config = dict(
    model='image VQ-VAE',
    dataset='regions of photos with short descriptions (Visual Genome)',
    encoder_kernel_size=3,
    latent_channels=32,
    decoder_upsampling='nearest_conv',
    codebook_size=1024,
    init='torch_default',
    adamw_lr_other_params=0.0015,
    final_lr_fraction=0.01,
)
Rows from block 8 of the encoder, named by matrix and row number. Each number is 200 + 30 x the weight over its row's rms, rounded and kept within 0 to 999. All counts start at 0. After the name is the row's rms in percent of the matrix's.
# b510: branch 3 first 3x3 conv (encoder.blocks.8.b5.1.0.weight, 160x80x3x3), inputs 0-6, a 3x3 kernel for each
b510.2,092,214,181,185,157,223,235,177,222,146,203,187,228,244,256,212,166,176,184,210,175,216,206,195,217,169,169,197,192,190,177,182,229,227,101,200,178,202,211,204,175,218,209,203,230,180,127,238,189,218,227,202,215,213,182,203,190,205,156,146,197,229,185,259
b510.3,102,156,221,198,182,127,163,218,195,186,225,173,192,202,200,202,189,201,228,192,221,194,205,208,190,231,177,213,155,201,166,151,135,210,200,223,233,202,186,203,182,240,245,209,207,213,196,220,176,161,103,212,238,236,187,229,175,187,207,174,163,186,188,200
b510.4,099,169,222,158,261,192,240,197,175,172,199,239,184,180,232,231,193,200,186,234,228,180,202,235,238,212,237,186,195,202,160,211,225,232,217,219,190,170,223,203,203,228,241,199,188,210,178,231,167,207,198,170,184,207,155,171,129,225,151,162,193,222,187,197
b510.5,098,202,212,260,254,195,159,248,178,221,201,214,172,253,170,169,231,223,193,223,201,216,214,164,180,234,176,202,187,204,241,204,187,243,224,177,167,187,214,195,203,193,192,200,175,206,231,183,252,183,204,184,230,218,237,205,235,198,130,185,213,131,134,217
b510.6,098,269,202,172,162,209,179,213,154,266,217,223,190,185,217,181,242,208,218,201,181,182,152,250,220,214,177,240,207,222,198,228,261,189,211,159,187,226,187,191,183,229,200,244,168,218,230,184,217,226,248,200,181,176,228,181,186,180,164,218,167,169,231,150
b510.7,099,180,269,258,167,222,187,163,153,178,165,169,185,219,205,206,178,172,179,268,269,315,214,184,235,179,169,200,201,200,228,224,183,206,149,147,188,213,213,218,218,214,194,172,187,191,203,200,240,170,218,186,213,191,169,209,182,222,212,209,219,213,220,189
b510.8,096,185,192,180,186,211,223,206,144,177,200,222,201,231,190,252,229,220,217,187,195,177,181,191,212,190,243,194,196,217,182,189,203,209,221,148,168,227,229,183,237,197,234,186,227,161,195,231,222,202,219,211,230,141,213,254,197,246,210,236,192,258,162,161
b510.9,098,176,205,240,242,229,197,173,218,188,207,189,179,239,205,217,222,227,197,204,190,230,282,196,152,216,211,198,168,215,186,158,239,253,178,243,258,187,188,205,186,212,225,168,212,195,184,193,244,214,196,229,186,208,172,249,201,151,146,200,232,183,240,203
b510.10,096,192,233,182,127,212,156,166,134,198,220,238,197,202,201,215,213,197,201,202,185,224,175,220,188,161,178,175,207,227,190,217,200,214,197,206,189,199,206,201,189,237,193,200,200,223,210,172,246,150,150,181,186,254,137,202,186,206,248,160,200,198,205,247
b510.11,099,207,183,195,182,126,147,180,163,195,205,186,193,201,249,178,187,180,192,171,203,197,187,239,167,194,192,182,209,205,205,181,170,203,186,207,199,234,199,213,191,180,201,190,208,218,170,218,190,192,105,185,214,223,218,227,215,200,201,151,237,186,202,216
b510.12,104,169,193,175,159,275,141,206,184,183,187,201,195,197,211,209,193,196,210,180,184,163,229,261,165,194,214,196,204,198,162,200,185,208,208,201,174,232,204,216,189,176,195,168,205,177,196,158,224,193,210,166,179,216,208,204,193,248,248,36,234,209,233,204
b510.13,099,253,132,165,180,134,189,202,227,221,200,205,202,231,154,161,236,184,179,216,197,148,204,230,131,173,209,197,222,209,165,225,249,192,196,216,224,207,190,169,226,227,175,211,179,190,168,210,229,282,113,213,204,290,199,192,240,267,206,188,245,197,249,188
b510.14,099,183,157,137,209,166,212,169,180,198,218,181,190,206,182,196,212,183,193,150,191,165,187,156,216,238,176,152,207,142,173,187,231,142,195,231,163,205,188,185,206,192,184,183,189,198,190,243,200,192,157,167,167,192,160,140,213,184,214,190,208,223,223,210
b510.15,087,205,184,198,201,152,261,198,213,191,207,184,200,228,222,196,199,196,187,222,200,208,181,191,183,207,227,209,183,208,186,203,225,249,195,145,186,208,176,218,193,199,196,241,200,172,193,204,198,203,170,174,181,199,241,144,166,206,201,157,200,181,213,190
b510.16,100,161,164,183,172,193,213,205,243,174,187,169,160,245,202,209,221,232,187,181,189,188,211,183,209,182,209,208,166,168,190,179,167,188,205,181,171,177,175,171,190,213,232,194,202,138,153,137,205,169,187,163,112,160,248,261,246,209,169,237,183,236,154,148
b510.17,087,221,187,234,213,92,193,219,235,214,198,241,218,188,209,232,221,216,214,222,222,190,183,191,204,202,202,222,207,213,241,255,218,209,199,230,233,188,209,238,206,189,221,192,216,181,183,199,169,210,111,158,221,214,215,196,197,193,176,173,164,193,204,240
b510.18,097,187,194,172,149,262,204,192,224,214,198,178,186,213,169,168,206,210,227,225,168,167,166,219,204,166,219,164,182,105,220,190,204,181,179,180,201,209,159,168,195,184,170,188,194,198,221,252,253,195,202,187,201,202,200,216,188,193,115,232,217,215,197,218
b510.19,100,275,164,213,202,178,191,215,221,195,199,188,207,217,230,205,229,224,203,234,181,176,184,185,193,240,215,220,211,195,226,208,208,165,189,208,159,180,192,204,228,212,177,199,250,192,192,211,184,193,171,224,236,231,187,161,163,256,134,196,271,230,199,209
b510.20,099,216,189,228,191,132,190,176,218,179,212,214,207,248,218,227,197,219,212,211,191,258,161,167,170,170,251,171,191,200,229,180,218,165,212,201,182,192,184,208,185,157,192,198,230,199,234,195,250,175,209,203,216,203,207,213,227,182,176,254,202,204,140,230
b510.21,106,201,188,232,158,153,173,153,207,205,211,175,187,174,207,207,182,207,187,188,178,194,156,151,172,201,130,215,183,194,198,252,202,235,133,146,179,188,231,212,185,212,218,190,188,210,268,169,216,197,155,169,243,210,218,209,209,140,187,194,214,191,218,199
b510.22,096,180,160,216,167,125,161,155,199,177,206,191,177,187,167,210,206,173,195,171,193,245,144,208,170,213,186,143,190,207,277,177,149,203,178,155,151,217,180,199,183,166,193,219,164,175,151,202,166,213,132,189,174,169,130,262,194,154,209,239,155,146,230,184
b510.23,091,194,242,249,167,232,254,170,189,223,210,236,239,182,207,198,168,215,210,214,219,198,239,172,230,198,228,185,238,238,255,221,173,205,202,211,195,200,222,191,249,213,228,198,215,210,215,185,197,215,214,170,208,161,238,205,161,200,154,152,221,237,205,168
b510.24,102,234,209,208,212,241,200,232,216,218,186,241,188,189,190,165,229,195,174,209,195,232,120,236,181,194,215,182,201,278,207,200,175,184,179,180,208,221,202,205,205,165,204,220,181,211,172,178,238,155,187,187,205,193,242,162,222,225,232,254,218,173,175,203
b510.25,093,167,254,201,221,148,154,188,175,194,188,217,179,180,226,202,227,218,195,169,286,211,180,172,143,172,188,184,200,185,210,249,216,203,204,187,181,163,218,199,210,178,204,188,164,189,247,235,152,253,237,265,234,228,219,192,227,253,268,175,190,199,226,262
b510.26,093,197,238,186,241,239,280,202,256,193,190,197,225,237,267,199,180,228,184,217,185,205,228,201,177,178,215,187,210,194,228,218,180,213,199,195,212,210,215,205,209,194,196,217,250,203,155,169,221,234,175,265,151,210,217,167,177,264,173,164,205,204,169,275
b510.27,096,247,168,235,236,239,132,214,206,209,198,225,222,228,230,208,201,204,210,160,156,189,226,243,142,209,232,204,181,231,178,166,209,219,185,145,177,187,213,202,164,195,178,174,180,240,224,121,175,130,159,207,198,232,161,181,172,206,221,200,235,237,174,234
b510.28,100,170,181,161,153,144,205,186,201,234,193,177,217,185,210,215,190,217,184,223,214,141,208,199,229,143,119,188,184,241,197,272,232,177,196,265,220,182,198,197,174,195,164,207,221,181,229,154,178,254,187,248,231,203,254,241,218,184,284,262,185,178,269,159
b510.29,099,181,202,213,189,249,241,167,221,221,230,207,218,229,222,236,254,195,166,213,170,206,238,255,250,209,183,219,199,255,243,222,206,216,212,193,270,202,235,205,198,216,222,184,184,204,192,211,219,255,216,142,194,212,184,180,169,197,185,213,147,179,201,230
b510.30,110,184,211,172,204,153,190,134,155,157,206,225,205,249,194,195,187,175,203,185,215,188,190,219,177,205,195,232,164,216,240,175,230,241,164,192,179,167,196,211,200,221,209,169,196,205,201,229,174,129,198,195,188,171,159,233,168,170,167,239,215,258,248,212
b510.31,093,243,195,214,194,255,205,218,177,200,213,200,207,221,174,238,191,228,189,227,194,229,189,290,207,206,226,232,193,191,192,230,286,202,232,187,144,227,181,192,233,244,238,190,211,202,219,191,243,209,157,223,220,206,169,183,203,248,146,176,171,195,234,211
b510.32,106,222,186,213,235,228,210,198,248,208,200,186,210,183,196,214,181,184,206,175,220,229,196,237,179,206,226,174,239,156,142,185,220,192,148,209,202,180,182,167,204,178,171,185,192,187,169,212,195,189,242,213,166,262,227,220,169,210,165,117,132,208,168,168
b510.33,100,215,168,173,190,222,170,183,195,239,189,184,185,166,176,208,204,219,198,212,197,160,242,248,206,189,236,214,158,179,268,184,206,193,203,201,191,205,185,194,196,189,170,230,184,216,221,184,118,239,148,198,204,248,292,209,269,204,164,186,145,194,179,134
b510.34,102,180,202,189,173,211,187,159,212,218,189,209,209,201,263,208,212,199,221,236,180,228,257,222,201,172,149,211,174,187,192,215,196,251,192,190,181,204,165,221,195,209,199,179,183,207,186,231,201,220,238,186,217,212,223,184,135,194,153,192,152,265,193,175
b510.35,091,204,262,221,216,148,200,201,193,173,189,245,204,237,221,231,232,194,159,195,215,256,219,198,179,211,185,157,224,199,160,160,169,192,223,222,182,211,183,189,195,221,190,220,156,172,170,193,238,232,175,260,213,254,168,173,72,216,200,213,217,175,281,209
b510.36,106,174,244,182,166,227,165,186,245,175,189,202,223,207,202,187,212,232,206,191,288,185,158,274,172,156,247,149,153,180,157,140,160,155,141,177,171,191,183,184,169,214,155,186,249,189,243,171,170,144,252,206,195,187,194,210,187,169,225,198,224,171,186,168
b510.37,099,240,214,202,267,205,220,215,190,194,225,201,207,211,178,167,210,164,197,239,155,196,174,214,178,220,209,187,229,207,192,194,132,151,240,150,173,206,240,210,175,176,207,187,208,175,232,187,228,196,278,139,157,213,184,149,176,257,116,220,259,232,234,207
b510.38,096,219,157,233,255,179,237,185,288,144,211,239,223,185,241,198,207,237,221,198,200,281,215,202,204,232,274,187,191,174,205,198,204,216,214,241,218,171,208,240,214,206,232,164,186,235,211,257,210,171,148,285,218,218,133,238,292,153,258,184,217,190,132,191
b510.39,101,182,189,188,208,222,152,190,164,167,186,204,208,207,175,173,243,205,238,203,194,189,187,299,153,146,194,189,188,171,209,244,163,194,229,196,228,205,204,239,192,135,219,204,219,180,214,189,181,214,359,163,217,188,218,209,237,188,237,116,210,210,207,230
b510.40,095,165,144,205,162,163,197,187,220,166,188,209,218,207,210,168,214,203,202,197,189,205,198,207,153,128,172,193,193,167,201,236,182,234,237,212,190,178,197,160,156,233,206,195,198,211,209,161,204,193,104,185,202,215,208,275,242,167,240,178,229,212,186,208
b510.41,102,117,191,263,227,244,253,130,207,162,185,213,201,236,222,185,205,208,215,166,189,206,209,256,277,160,201,207,264,224,212,226,199,179,190,192,183,199,215,199,197,216,198,177,234,200,222,204,282,242,207,234,171,181,168,231,144,149,237,183,167,222,260,225
b510.42,104,134,205,213,129,311,219,227,205,204,160,241,211,179,231,205,188,191,183,186,200,163,139,182,164,169,167,207,213,180,222,149,169,190,188,215,215,163,217,191,186,161,179,191,188,216,178,189,202,157,248,259,226,240,222,181,172,214,244,144,189,183,199,207
b510.43,107,192,244,219,242,193,214,190,245,183,235,168,172,198,220,211,185,226,190,196,179,168,250,217,158,158,219,163,181,206,187,240,250,198,265,187,237,203,206,196,248,217,178,196,206,189,212,227,214,190,143,230,198,312,246,151,180,187,102,220,261,180,156,217
b510.44,108,207,117,237,211,217,232,165,257,196,229,227,189,210,203,202,196,228,221,249,170,180,226,198,220,188,218,173,204,267,180,203,174,207,182,247,212,194,187,189,204,194,207,211,197,186,163,195,200,174,219,238,213,163,217,167,183,150,237,147,205,207,177,163
b510.45,093,228,201,191,207,180,135,142,165,226,183,233,184,189,234,196,198,208,219,227,195,221,240,198,168,215,226,178,208,207,227,212,190,142,145,234,202,162,170,212,203,218,233,192,194,222,202,181,166,141,239,130,160,168,152,202,140,220,198,232,139,195,221,219
b510.46,102,219,255,181,183,204,193,228,143,179,201,209,191,181,187,202,225,228,228,203,261,182,223,215,206,229,151,215,198,205,194,174,229,197,170,172,219,209,215,188,198,161,201,169,173,206,180,199,188,233,220,165,165,174,235,179,208,159,195,175,210,265,182,199
b510.47,108,234,197,229,186,210,196,173,126,217,207,203,213,189,180,195,170,184,202,191,205,198,227,211,222,235,165,171,212,205,188,224,141,213,207,224,201,190,209,229,185,186,174,226,167,200,238,235,196,212,195,146,215,87,195,213,181,179,197,192,165,200,191,199
b510.48,092,223,205,216,207,75,212,199,230,227,206,211,185,195,214,193,192,187,201,216,194,231,206,136,218,228,236,225,194,196,192,196,202,165,230,225,222,226,201,195,204,161,210,211,190,211,236,210,229,209,116,206,207,192,226,176,186,178,158,230,181,189,159,169
b510.49,102,194,183,185,195,162,324,175,130,234,188,219,194,188,187,216,219,203,185,177,159,189,127,143,293,179,173,219,224,207,230,182,230,214,210,186,200,233,156,208,221,211,209,219,197,203,135,166,225,178,136,273,226,205,216,199,220,165,228,220,147,215,220,168
b510.50,097,195,243,202,186,200,135,196,242,155,236,203,215,246,204,191,194,209,216,226,232,201,219,251,208,167,185,196,183,168,186,164,165,199,190,196,198,203,189,168,187,258,211,166,216,186,182,273,196,240,227,139,197,231,151,195,181,240,227,250,216,204,161,117
b510.51,095,208,198,227,181,130,167,149,216,229,199,212,219,251,254,191,225,246,215,173,201,202,240,232,220,193,203,253,213,255,174,210,235,154,194,246,215,205,229,237,196,204,205,171,185,182,166,203,206,187,161,222,157,159,310,184,186,172,258,152,170,226,218,170
b510.52,104,213,228,187,196,225,217,171,229,225,209,230,209,186,216,200,184,210,208,207,249,203,146,194,247,180,273,199,198,195,208,170,196,209,215,188,196,170,217,192,186,208,203,176,224,210,207,253,133,219,192,214,214,211,199,183,166,181,185,144,195,205,194,195
b510.53,104,220,224,208,225,215,86,192,207,214,206,198,206,188,202,211,200,203,220,184,229,183,222,181,173,182,203,222,202,179,200,199,201,251,232,212,227,170,195,200,215,191,178,209,243,210,234,239,210,209,236,117,211,205,205,179,189,215,185,167,183,185,175,161
b510.54,104,172,252,211,161,217,241,203,207,218,214,195,142,210,195,168,198,191,199,205,216,243,150,213,260,175,186,258,180,216,209,148,189,213,194,189,219,192,243,220,179,203,214,251,205,165,186,212,181,200,186,190,226,198,230,215,154,133,240,170,189,175,169,189
b510.55,103,182,193,202,231,123,114,231,189,196,191,212,163,206,218,210,215,194,177,210,199,153,200,167,167,247,210,207,219,206,239,220,226,231,169,197,178,223,164,179,206,225,209,213,205,182,178,230,234,219,212,138,213,182,183,164,198,201,225,139,221,205,186,228
b510.56,108,202,176,176,222,99,193,192,216,201,226,193,203,211,214,225,222,228,190,196,226,151,181,101,230,185,172,208,251,202,172,215,177,167,193,210,223,205,193,186,210,166,213,222,193,191,189,239,167,219,190,167,206,181,188,179,198,227,163,268,169,236,190,206
b510.57,103,170,279,113,223,174,149,184,178,188,192,177,169,232,188,214,195,216,230,179,266,194,158,207,199,202,206,215,212,207,218,186,204,227,203,176,251,219,195,198,195,221,192,202,187,241,213,273,154,175,200,190,188,149,249,202,162,284,283,196,188,258,215,190
b510.58,104,181,170,241,234,252,231,166,219,201,212,202,192,182,201,222,199,208,234,203,173,181,239,255,237,211,251,246,222,193,218,231,213,165,187,186,210,193,179,205,201,191,224,211,186,193,224,234,223,200,197,253,195,228,236,194,189,213,157,181,187,197,121,215
b510.59,100,230,163,204,193,146,203,158,174,250,204,207,206,194,188,202,186,187,215,197,214,163,183,180,182,190,179,241,229,209,170,175,207,201,195,178,171,229,159,190,194,198,190,191,201,204,179,229,182,158,205,209,138,223,186,215,259,224,308,177,197,196,172,231
b510.60,098,207,183,238,199,224,207,227,153,217,227,238,195,205,203,199,203,214,210,244,191,251,174,222,167,250,171,256,147,191,166,151,174,220,188,206,160,169,216,225,150,218,150,202,142,155,236,222,175,222,156,230,241,182,238,176,234,194,197,168,195,192,209,203
b510.61,108,211,185,164,224,170,219,219,203,177,213,199,213,220,190,181,217,158,157,202,215,206,206,210,193,195,202,197,227,232,203,259,264,135,214,223,210,191,189,193,223,235,184,185,205,187,234,203,182,171,131,188,183,194,248,178,174,193,213,168,158,191,199,204
b510.62,109,233,168,209,204,248,187,209,163,227,229,193,224,203,197,238,198,209,215,228,129,262,265,159,245,209,154,190,205,129,183,171,189,172,256,206,168,208,180,188,205,155,176,216,207,177,203,188,237,162,149,157,197,171,253,174,209,162,243,174,141,131,239,198
b510.63,101,219,235,207,89,248,229,195,229,199,214,208,173,200,195,175,211,202,205,202,214,181,154,178,244,195,217,182,204,192,174,296,186,189,201,206,204,216,220,197,168,189,186,192,200,186,228,192,221,105,199,270,210,205,216,178,194,178,248,150,187,172,201,193
b510.64,101,217,207,216,227,192,193,185,241,217,202,181,195,194,234,215,171,187,206,203,234,242,190,231,256,182,166,203,222,216,151,231,184,193,227,252,173,171,189,191,200,214,165,223,218,185,240,201,198,209,198,228,200,229,170,198,168,204,236,194,153,249,218,241
b510.65,096,217,184,218,240,227,216,207,194,214,189,204,212,199,193,204,217,182,184,166,144,184,219,204,201,213,229,232,237,243,218,185,184,140,206,167,205,194,192,193,204,176,199,202,201,192,205,157,235,254,307,243,217,202,218,206,183,188,159,198,156,214,188,177
b510.66,103,197,198,206,201,147,210,203,96,206,197,220,188,212,213,210,208,208,187,191,223,159,225,161,157,227,145,175,207,255,178,208,192,200,190,196,207,169,217,218,205,190,203,236,187,205,168,250,251,144,183,201,233,121,143,163,212,187,166,196,229,176,237,237
b510.67,100,205,196,215,215,282,233,226,201,141,200,216,229,237,202,180,220,205,199,185,230,258,228,243,272,226,236,186,195,277,161,226,217,201,212,216,240,208,240,185,207,166,227,212,200,180,165,148,234,161,206,186,302,187,175,254,225,216,203,133,282,187,189,184
b510.68,094,206,228,236,228,220,216,238,243,188,214,213,232,250,199,213,211,190,182,183,224,221,262,211,210,195,197,177,150,202,160,190,186,217,205,232,173,179,164,185,184,234,198,236,179,202,223,213,152,188,243,164,157,287,200,245,206,191,232,207,235,179,202,194
b510.69,103,208,223,226,145,308,240,195,220,175,191,195,224,171,190,193,201,188,213,178,225,189,182,292,214,232,261,207,191,177,222,218,196,196,194,233,192,194,214,222,187,183,203,197,224,221,197,168,211,226,282,250,248,231,146,189,212,223,239,92,162,217,160,128
b510.70,094,178,166,201,201,151,162,230,205,192,181,213,215,237,224,221,198,247,188,186,146,175,169,269,182,257,234,162,185,216,206,231,197,201,180,161,226,203,212,207,193,225,169,192,157,210,154,146,201,174,221,174,215,237,285,226,233,191,182,237,186,159,176,206
b510.71,100,193,217,184,215,227,208,190,238,174,191,241,178,200,243,217,190,205,177,169,194,171,200,197,279,191,186,189,227,228,178,157,210,166,215,167,164,192,246,165,188,181,176,209,190,218,186,152,206,189,170,153,199,226,160,202,228,207,211,212,188,226,211,211
b510.72,111,183,154,183,218,194,236,177,227,182,186,178,203,220,191,161,190,173,187,166,155,212,235,187,224,215,201,219,215,187,189,231,216,249,214,213,188,204,176,193,201,207,184,189,201,208,167,193,222,159,187,247,215,219,195,233,225,150,176,258,190,212,165,201
b510.73,104,201,264,189,184,150,225,197,242,224,189,196,209,156,190,196,213,209,208,205,208,196,175,248,211,198,218,211,215,239,203,175,207,205,183,171,188,180,237,197,199,205,174,194,214,212,211,215,210,186,96,231,217,209,190,196,195,208,211,79,193,186,168,168
b510.74,106,168,187,186,273,147,161,212,201,204,188,214,220,241,175,219,204,201,206,189,154,170,241,153,175,176,159,186,193,213,181,161,192,215,198,193,174,195,216,229,219,191,172,188,208,201,200,146,224,192,195,151,200,195,189,256,246,198,131,240,192,198,210,220
b510.75,114,158,161,217,216,265,221,236,212,108,195,209,209,185,191,214,193,179,191,217,193,196,178,226,192,219,214,155,203,214,172,179,175,135,193,175,249,205,196,252,208,199,200,221,213,188,182,175,196,166,155,168,233,187,104,241,209,187,199,226,216,182,150,166
b510.76,097,175,160,183,240,180,226,185,194,179,200,170,167,212,254,195,176,241,223,245,211,173,176,127,237,180,221,184,224,219,162,146,219,185,188,206,220,191,176,178,216,227,211,182,210,213,177,147,202,252,201,178,242,233,187,190,234,193,183,135,225,180,183,236
b510.77,097,265,203,180,141,222,205,228,213,188,198,162,230,191,200,166,187,185,183,289,236,257,153,269,184,235,193,248,181,201,212,193,225,209,169,192,211,178,216,228,175,162,226,187,212,206,192,196,200,149,234,246,178,185,210,169,182,204,260,152,180,189,182,177
b510.78,102,194,257,194,186,242,94,200,153,223,203,211,209,189,173,182,195,179,202,210,180,206,195,175,145,201,175,209,241,204,215,183,198,247,215,183,207,183,220,192,215,155,160,167,186,164,199,249,189,149,178,178,137,222,171,239,201,207,250,218,245,157,179,230
b510.79,100,199,269,203,240,212,212,229,144,197,210,222,183,215,264,240,190,229,170,193,244,205,204,260,143,183,176,207,196,218,237,260,200,193,219,244,188,188,185,184,212,201,195,168,169,202,170,260,178,217,192,159,142,220,275,223,188,202,146,210,221,243,180,226
b510.80,100,160,204,164,127,175,210,166,187,194,202,183,210,181,200,181,199,176,187,233,229,166,137,207,182,174,205,183,166,182,151,160,135,164,217,202,223,187,176,209,210,148,200,177,165,182,190,243,191,194,132,255,202,208,191,251,211,176,224,276,249,207,249,241
b510.81,101,201,211,235,314,222,181,219,225,202,189,177,218,188,195,173,195,202,194,200,181,208,279,191,188,209,206,214,194,192,226,228,242,257,212,189,210,227,187,222,216,200,172,200,160,198,193,143,200,278,247,170,223,264,199,188,169,168,226,191,321,172,183,211
b510.82,092,169,184,185,204,215,173,229,206,224,188,240,211,239,253,182,177,200,218,164,209,188,226,236,231,190,180,194,201,204,195,214,274,224,188,230,227,233,216,241,165,232,204,198,206,199,184,203,248,210,186,200,220,172,214,147,157,159,167,207,169,212,202,221
b510.83,098,227,194,148,208,222,163,200,145,171,190,218,195,209,213,209,195,222,200,195,205,167,191,204,183,177,202,145,212,213,183,188,172,226,224,139,179,178,196,174,193,232,213,184,205,163,229,164,195,212,178,170,225,175,212,161,206,229,239,173,215,172,147,205
b510.84,093,239,213,203,176,250,174,172,166,197,227,209,249,199,217,225,223,220,206,263,232,244,180,234,168,185,214,190,167,238,235,161,178,214,193,167,224,208,162,223,217,168,276,180,217,244,211,206,165,180,212,143,176,178,208,203,203,234,167,161,204,178,181,154
b510.85,100,218,246,222,219,227,179,229,177,216,209,230,173,239,200,165,204,159,157,210,245,206,176,189,177,234,179,197,213,204,198,194,184,213,236,216,288,206,206,209,186,229,206,222,209,233,200,203,201,233,239,241,185,149,220,245,144,216,176,201,144,172,176,178
b510.86,107,216,212,194,153,181,194,178,329,176,223,181,182,204,189,186,206,210,189,195,162,190,200,172,183,199,309,153,173,172,166,218,159,165,186,144,162,188,198,200,183,178,179,154,203,166,189,194,209,195,188,239,137,351,224,225,209,219,193,191,195,275,184,213
b510.87,106,222,235,216,197,245,175,202,153,191,216,218,181,180,176,207,177,182,169,252,200,234,175,197,186,191,161,152,201,208,186,192,285,170,182,198,182,175,235,173,220,222,206,205,168,205,243,201,170,208,238,165,214,159,212,173,178,164,135,153,231,193,237,211
b510.88,102,216,252,219,210,183,216,186,196,240,155,202,184,203,252,235,203,199,161,175,171,193,197,153,208,195,184,194,147,168,204,228,184,164,196,191,203,183,263,158,218,216,183,223,225,167,210,195,221,210,256,210,184,175,216,221,137,193,246,230,192,266,179,241
b510.89,092,195,203,222,237,241,205,263,247,190,231,181,193,211,212,208,207,235,183,169,173,179,173,213,180,227,226,247,217,204,236,174,163,166,239,161,201,183,206,226,166,205,219,223,236,228,157,190,177,201,203,168,203,232,183,168,218,118,186,165,164,196,147,186
b510.90,098,182,181,204,184,159,191,115,158,212,167,217,194,207,161,205,199,195,191,201,190,187,189,199,152,188,214,155,193,218,208,190,208,221,214,184,218,217,188,222,162,212,240,220,184,181,175,205,193,270,191,204,172,205,208,177,204,186,252,215,176,239,202,191
b510.91,097,227,183,236,182,168,195,199,221,207,191,228,200,244,233,258,206,185,157,219,219,174,181,235,193,171,170,149,190,215,191,219,237,217,220,183,211,212,182,190,193,177,170,200,205,214,199,193,226,173,242,234,231,166,174,220,195,159,254,163,147,193,190,176
b510.92,099,183,137,227,139,195,221,238,173,207,179,194,211,190,161,195,197,199,180,221,162,218,174,169,202,296,185,190,156,213,221,168,185,195,193,184,174,172,192,209,212,213,170,197,169,199,225,182,224,220,198,187,219,166,185,222,195,218,243,186,187,174,165,223
b510.93,111,143,108,164,193,183,220,216,173,202,208,242,143,226,174,184,212,195,188,171,175,151,149,170,172,182,179,222,198,160,201,237,201,196,201,210,246,186,192,215,168,182,208,201,224,221,181,83,211,191,190,243,212,191,207,212,175,222,218,207,244,200,192,203
b510.94,095,221,218,166,186,235,199,167,187,198,195,166,186,199,163,201,197,192,190,165,194,192,155,185,172,156,219,224,187,172,156,189,206,181,166,142,203,187,186,144,172,182,213,176,184,199,212,201,161,174,244,189,166,141,223,204,132,229,203,186,254,190,213,180
b510.95,100,180,165,173,194,173,198,150,167,177,201,201,222,195,238,203,192,203,201,208,217,186,184,184,185,191,201,198,170,193,199,219,130,178,182,178,217,201,206,186,179,151,188,189,202,203,221,199,221,221,226,237,218,147,201,177,226,196,171,137,183,192,232,188
b510.96,104,154,260,166,177,188,248,133,174,193,185,183,182,175,177,218,188,186,189,185,210,184,219,217,221,124,178,188,209,182,249,207,155,199,172,200,190,205,232,180,206,159,198,192,162,218,198,311,205,204,236,232,217,165,196,159,202,248,214,157,204,241,201,183
b510.97,096,211,210,175,235,213,223,216,193,200,225,225,215,215,179,198,188,182,168,215,177,137,152,253,211,183,153,195,178,165,138,217,206,219,156,186,174,204,222,178,193,196,207,205,191,190,231,217,167,195,295,177,141,146,214,148,171,257,197,187,148,250,169,219
b510.98,089,239,147,170,156,248,172,199,169,152,231,176,179,250,267,216,209,196,169,245,205,159,190,243,155,189,252,226,208,164,235,181,163,176,194,191,205,202,194,196,190,193,213,200,185,191,214,223,186,153,177,136,154,193,124,226,234,201,232,186,191,194,224,193
b510.99,113,233,183,212,133,228,169,188,217,232,219,179,187,159,187,185,165,194,206,209,184,198,131,223,157,158,202,195,182,174,196,231,215,233,173,191,224,217,213,180,159,201,217,193,217,197,194,256,219,185,236,190,134,221,157,139,256,199,280,173,252,206,238,173
b510.100,102,181,203,177,143,234,188,219,210,242,161,186,199,181,188,201,194,195,187,159,187,167,178,246,258,237,144,212,204,210,174,155,241,180,179,207,201,225,196,231,185,190,203,190,218,230,196,200,179,224,233,196,219,174,212,212,211,199,215,147,227,144,194,155
b510.101,100,196,148,244,221,218,148,170,188,164,181,191,224,185,200,198,201,208,218,178,188,292,249,134,147,198,207,256,192,187,208,216,204,207,190,265,186,206,200,215,193,168,209,204,217,177,181,188,187,206,179,160,202,234,218,186,213,169,231,201,181,180,145,222
b510.102,094,207,246,193,183,185,220,174,175,179,184,230,202,197,169,191,246,174,182,198,246,179,167,176,146,170,154,138,197,138,131,205,209,186,170,181,213,204,164,185,196,194,230,247,200,211,229,222,258,182,203,230,236,239,182,189,163,191,237,199,209,173,237,248
b510.103,104,168,176,165,245,266,171,184,181,179,204,180,200,192,166,202,159,213,155,207,193,165,167,210,175,197,185,192,202,240,198,192,150,140,183,248,186,201,171,165,183,125,171,220,198,198,148,258,161,200,255,234,213,147,173,229,218,243,212,194,160,139,202,231
b510.104,100,237,197,173,202,229,128,197,178,200,220,221,199,208,218,191,202,214,219,243,144,177,166,248,169,181,177,185,211,200,222,209,176,211,194,196,166,206,164,207,208,212,185,175,185,203,155,233,175,198,162,252,140,226,159,160,223,186,232,136,225,212,211,154
b510.105,097,195,155,155,185,202,240,141,256,190,211,197,204,146,207,209,172,211,207,222,202,228,224,185,172,144,206,185,185,263,216,191,177,239,204,153,232,179,203,192,205,187,244,183,192,206,203,127,216,198,219,195,179,165,206,197,226,160,223,191,239,218,226,211
b510.106,090,192,199,223,133,236,209,224,176,219,215,247,232,213,240,221,262,196,228,195,230,191,214,189,198,193,218,212,186,223,206,211,208,145,220,208,180,192,206,178,227,239,214,179,197,198,211,187,178,182,178,199,169,140,219,117,175,195,235,242,223,219,198,167
b510.107,103,229,214,226,271,213,172,233,241,213,211,232,254,185,169,219,195,205,172,271,220,260,274,184,213,233,226,208,206,142,224,175,199,203,194,200,173,195,184,192,174,187,195,211,205,209,183,151,280,164,219,203,195,174,211,161,209,164,251,192,186,154,219,192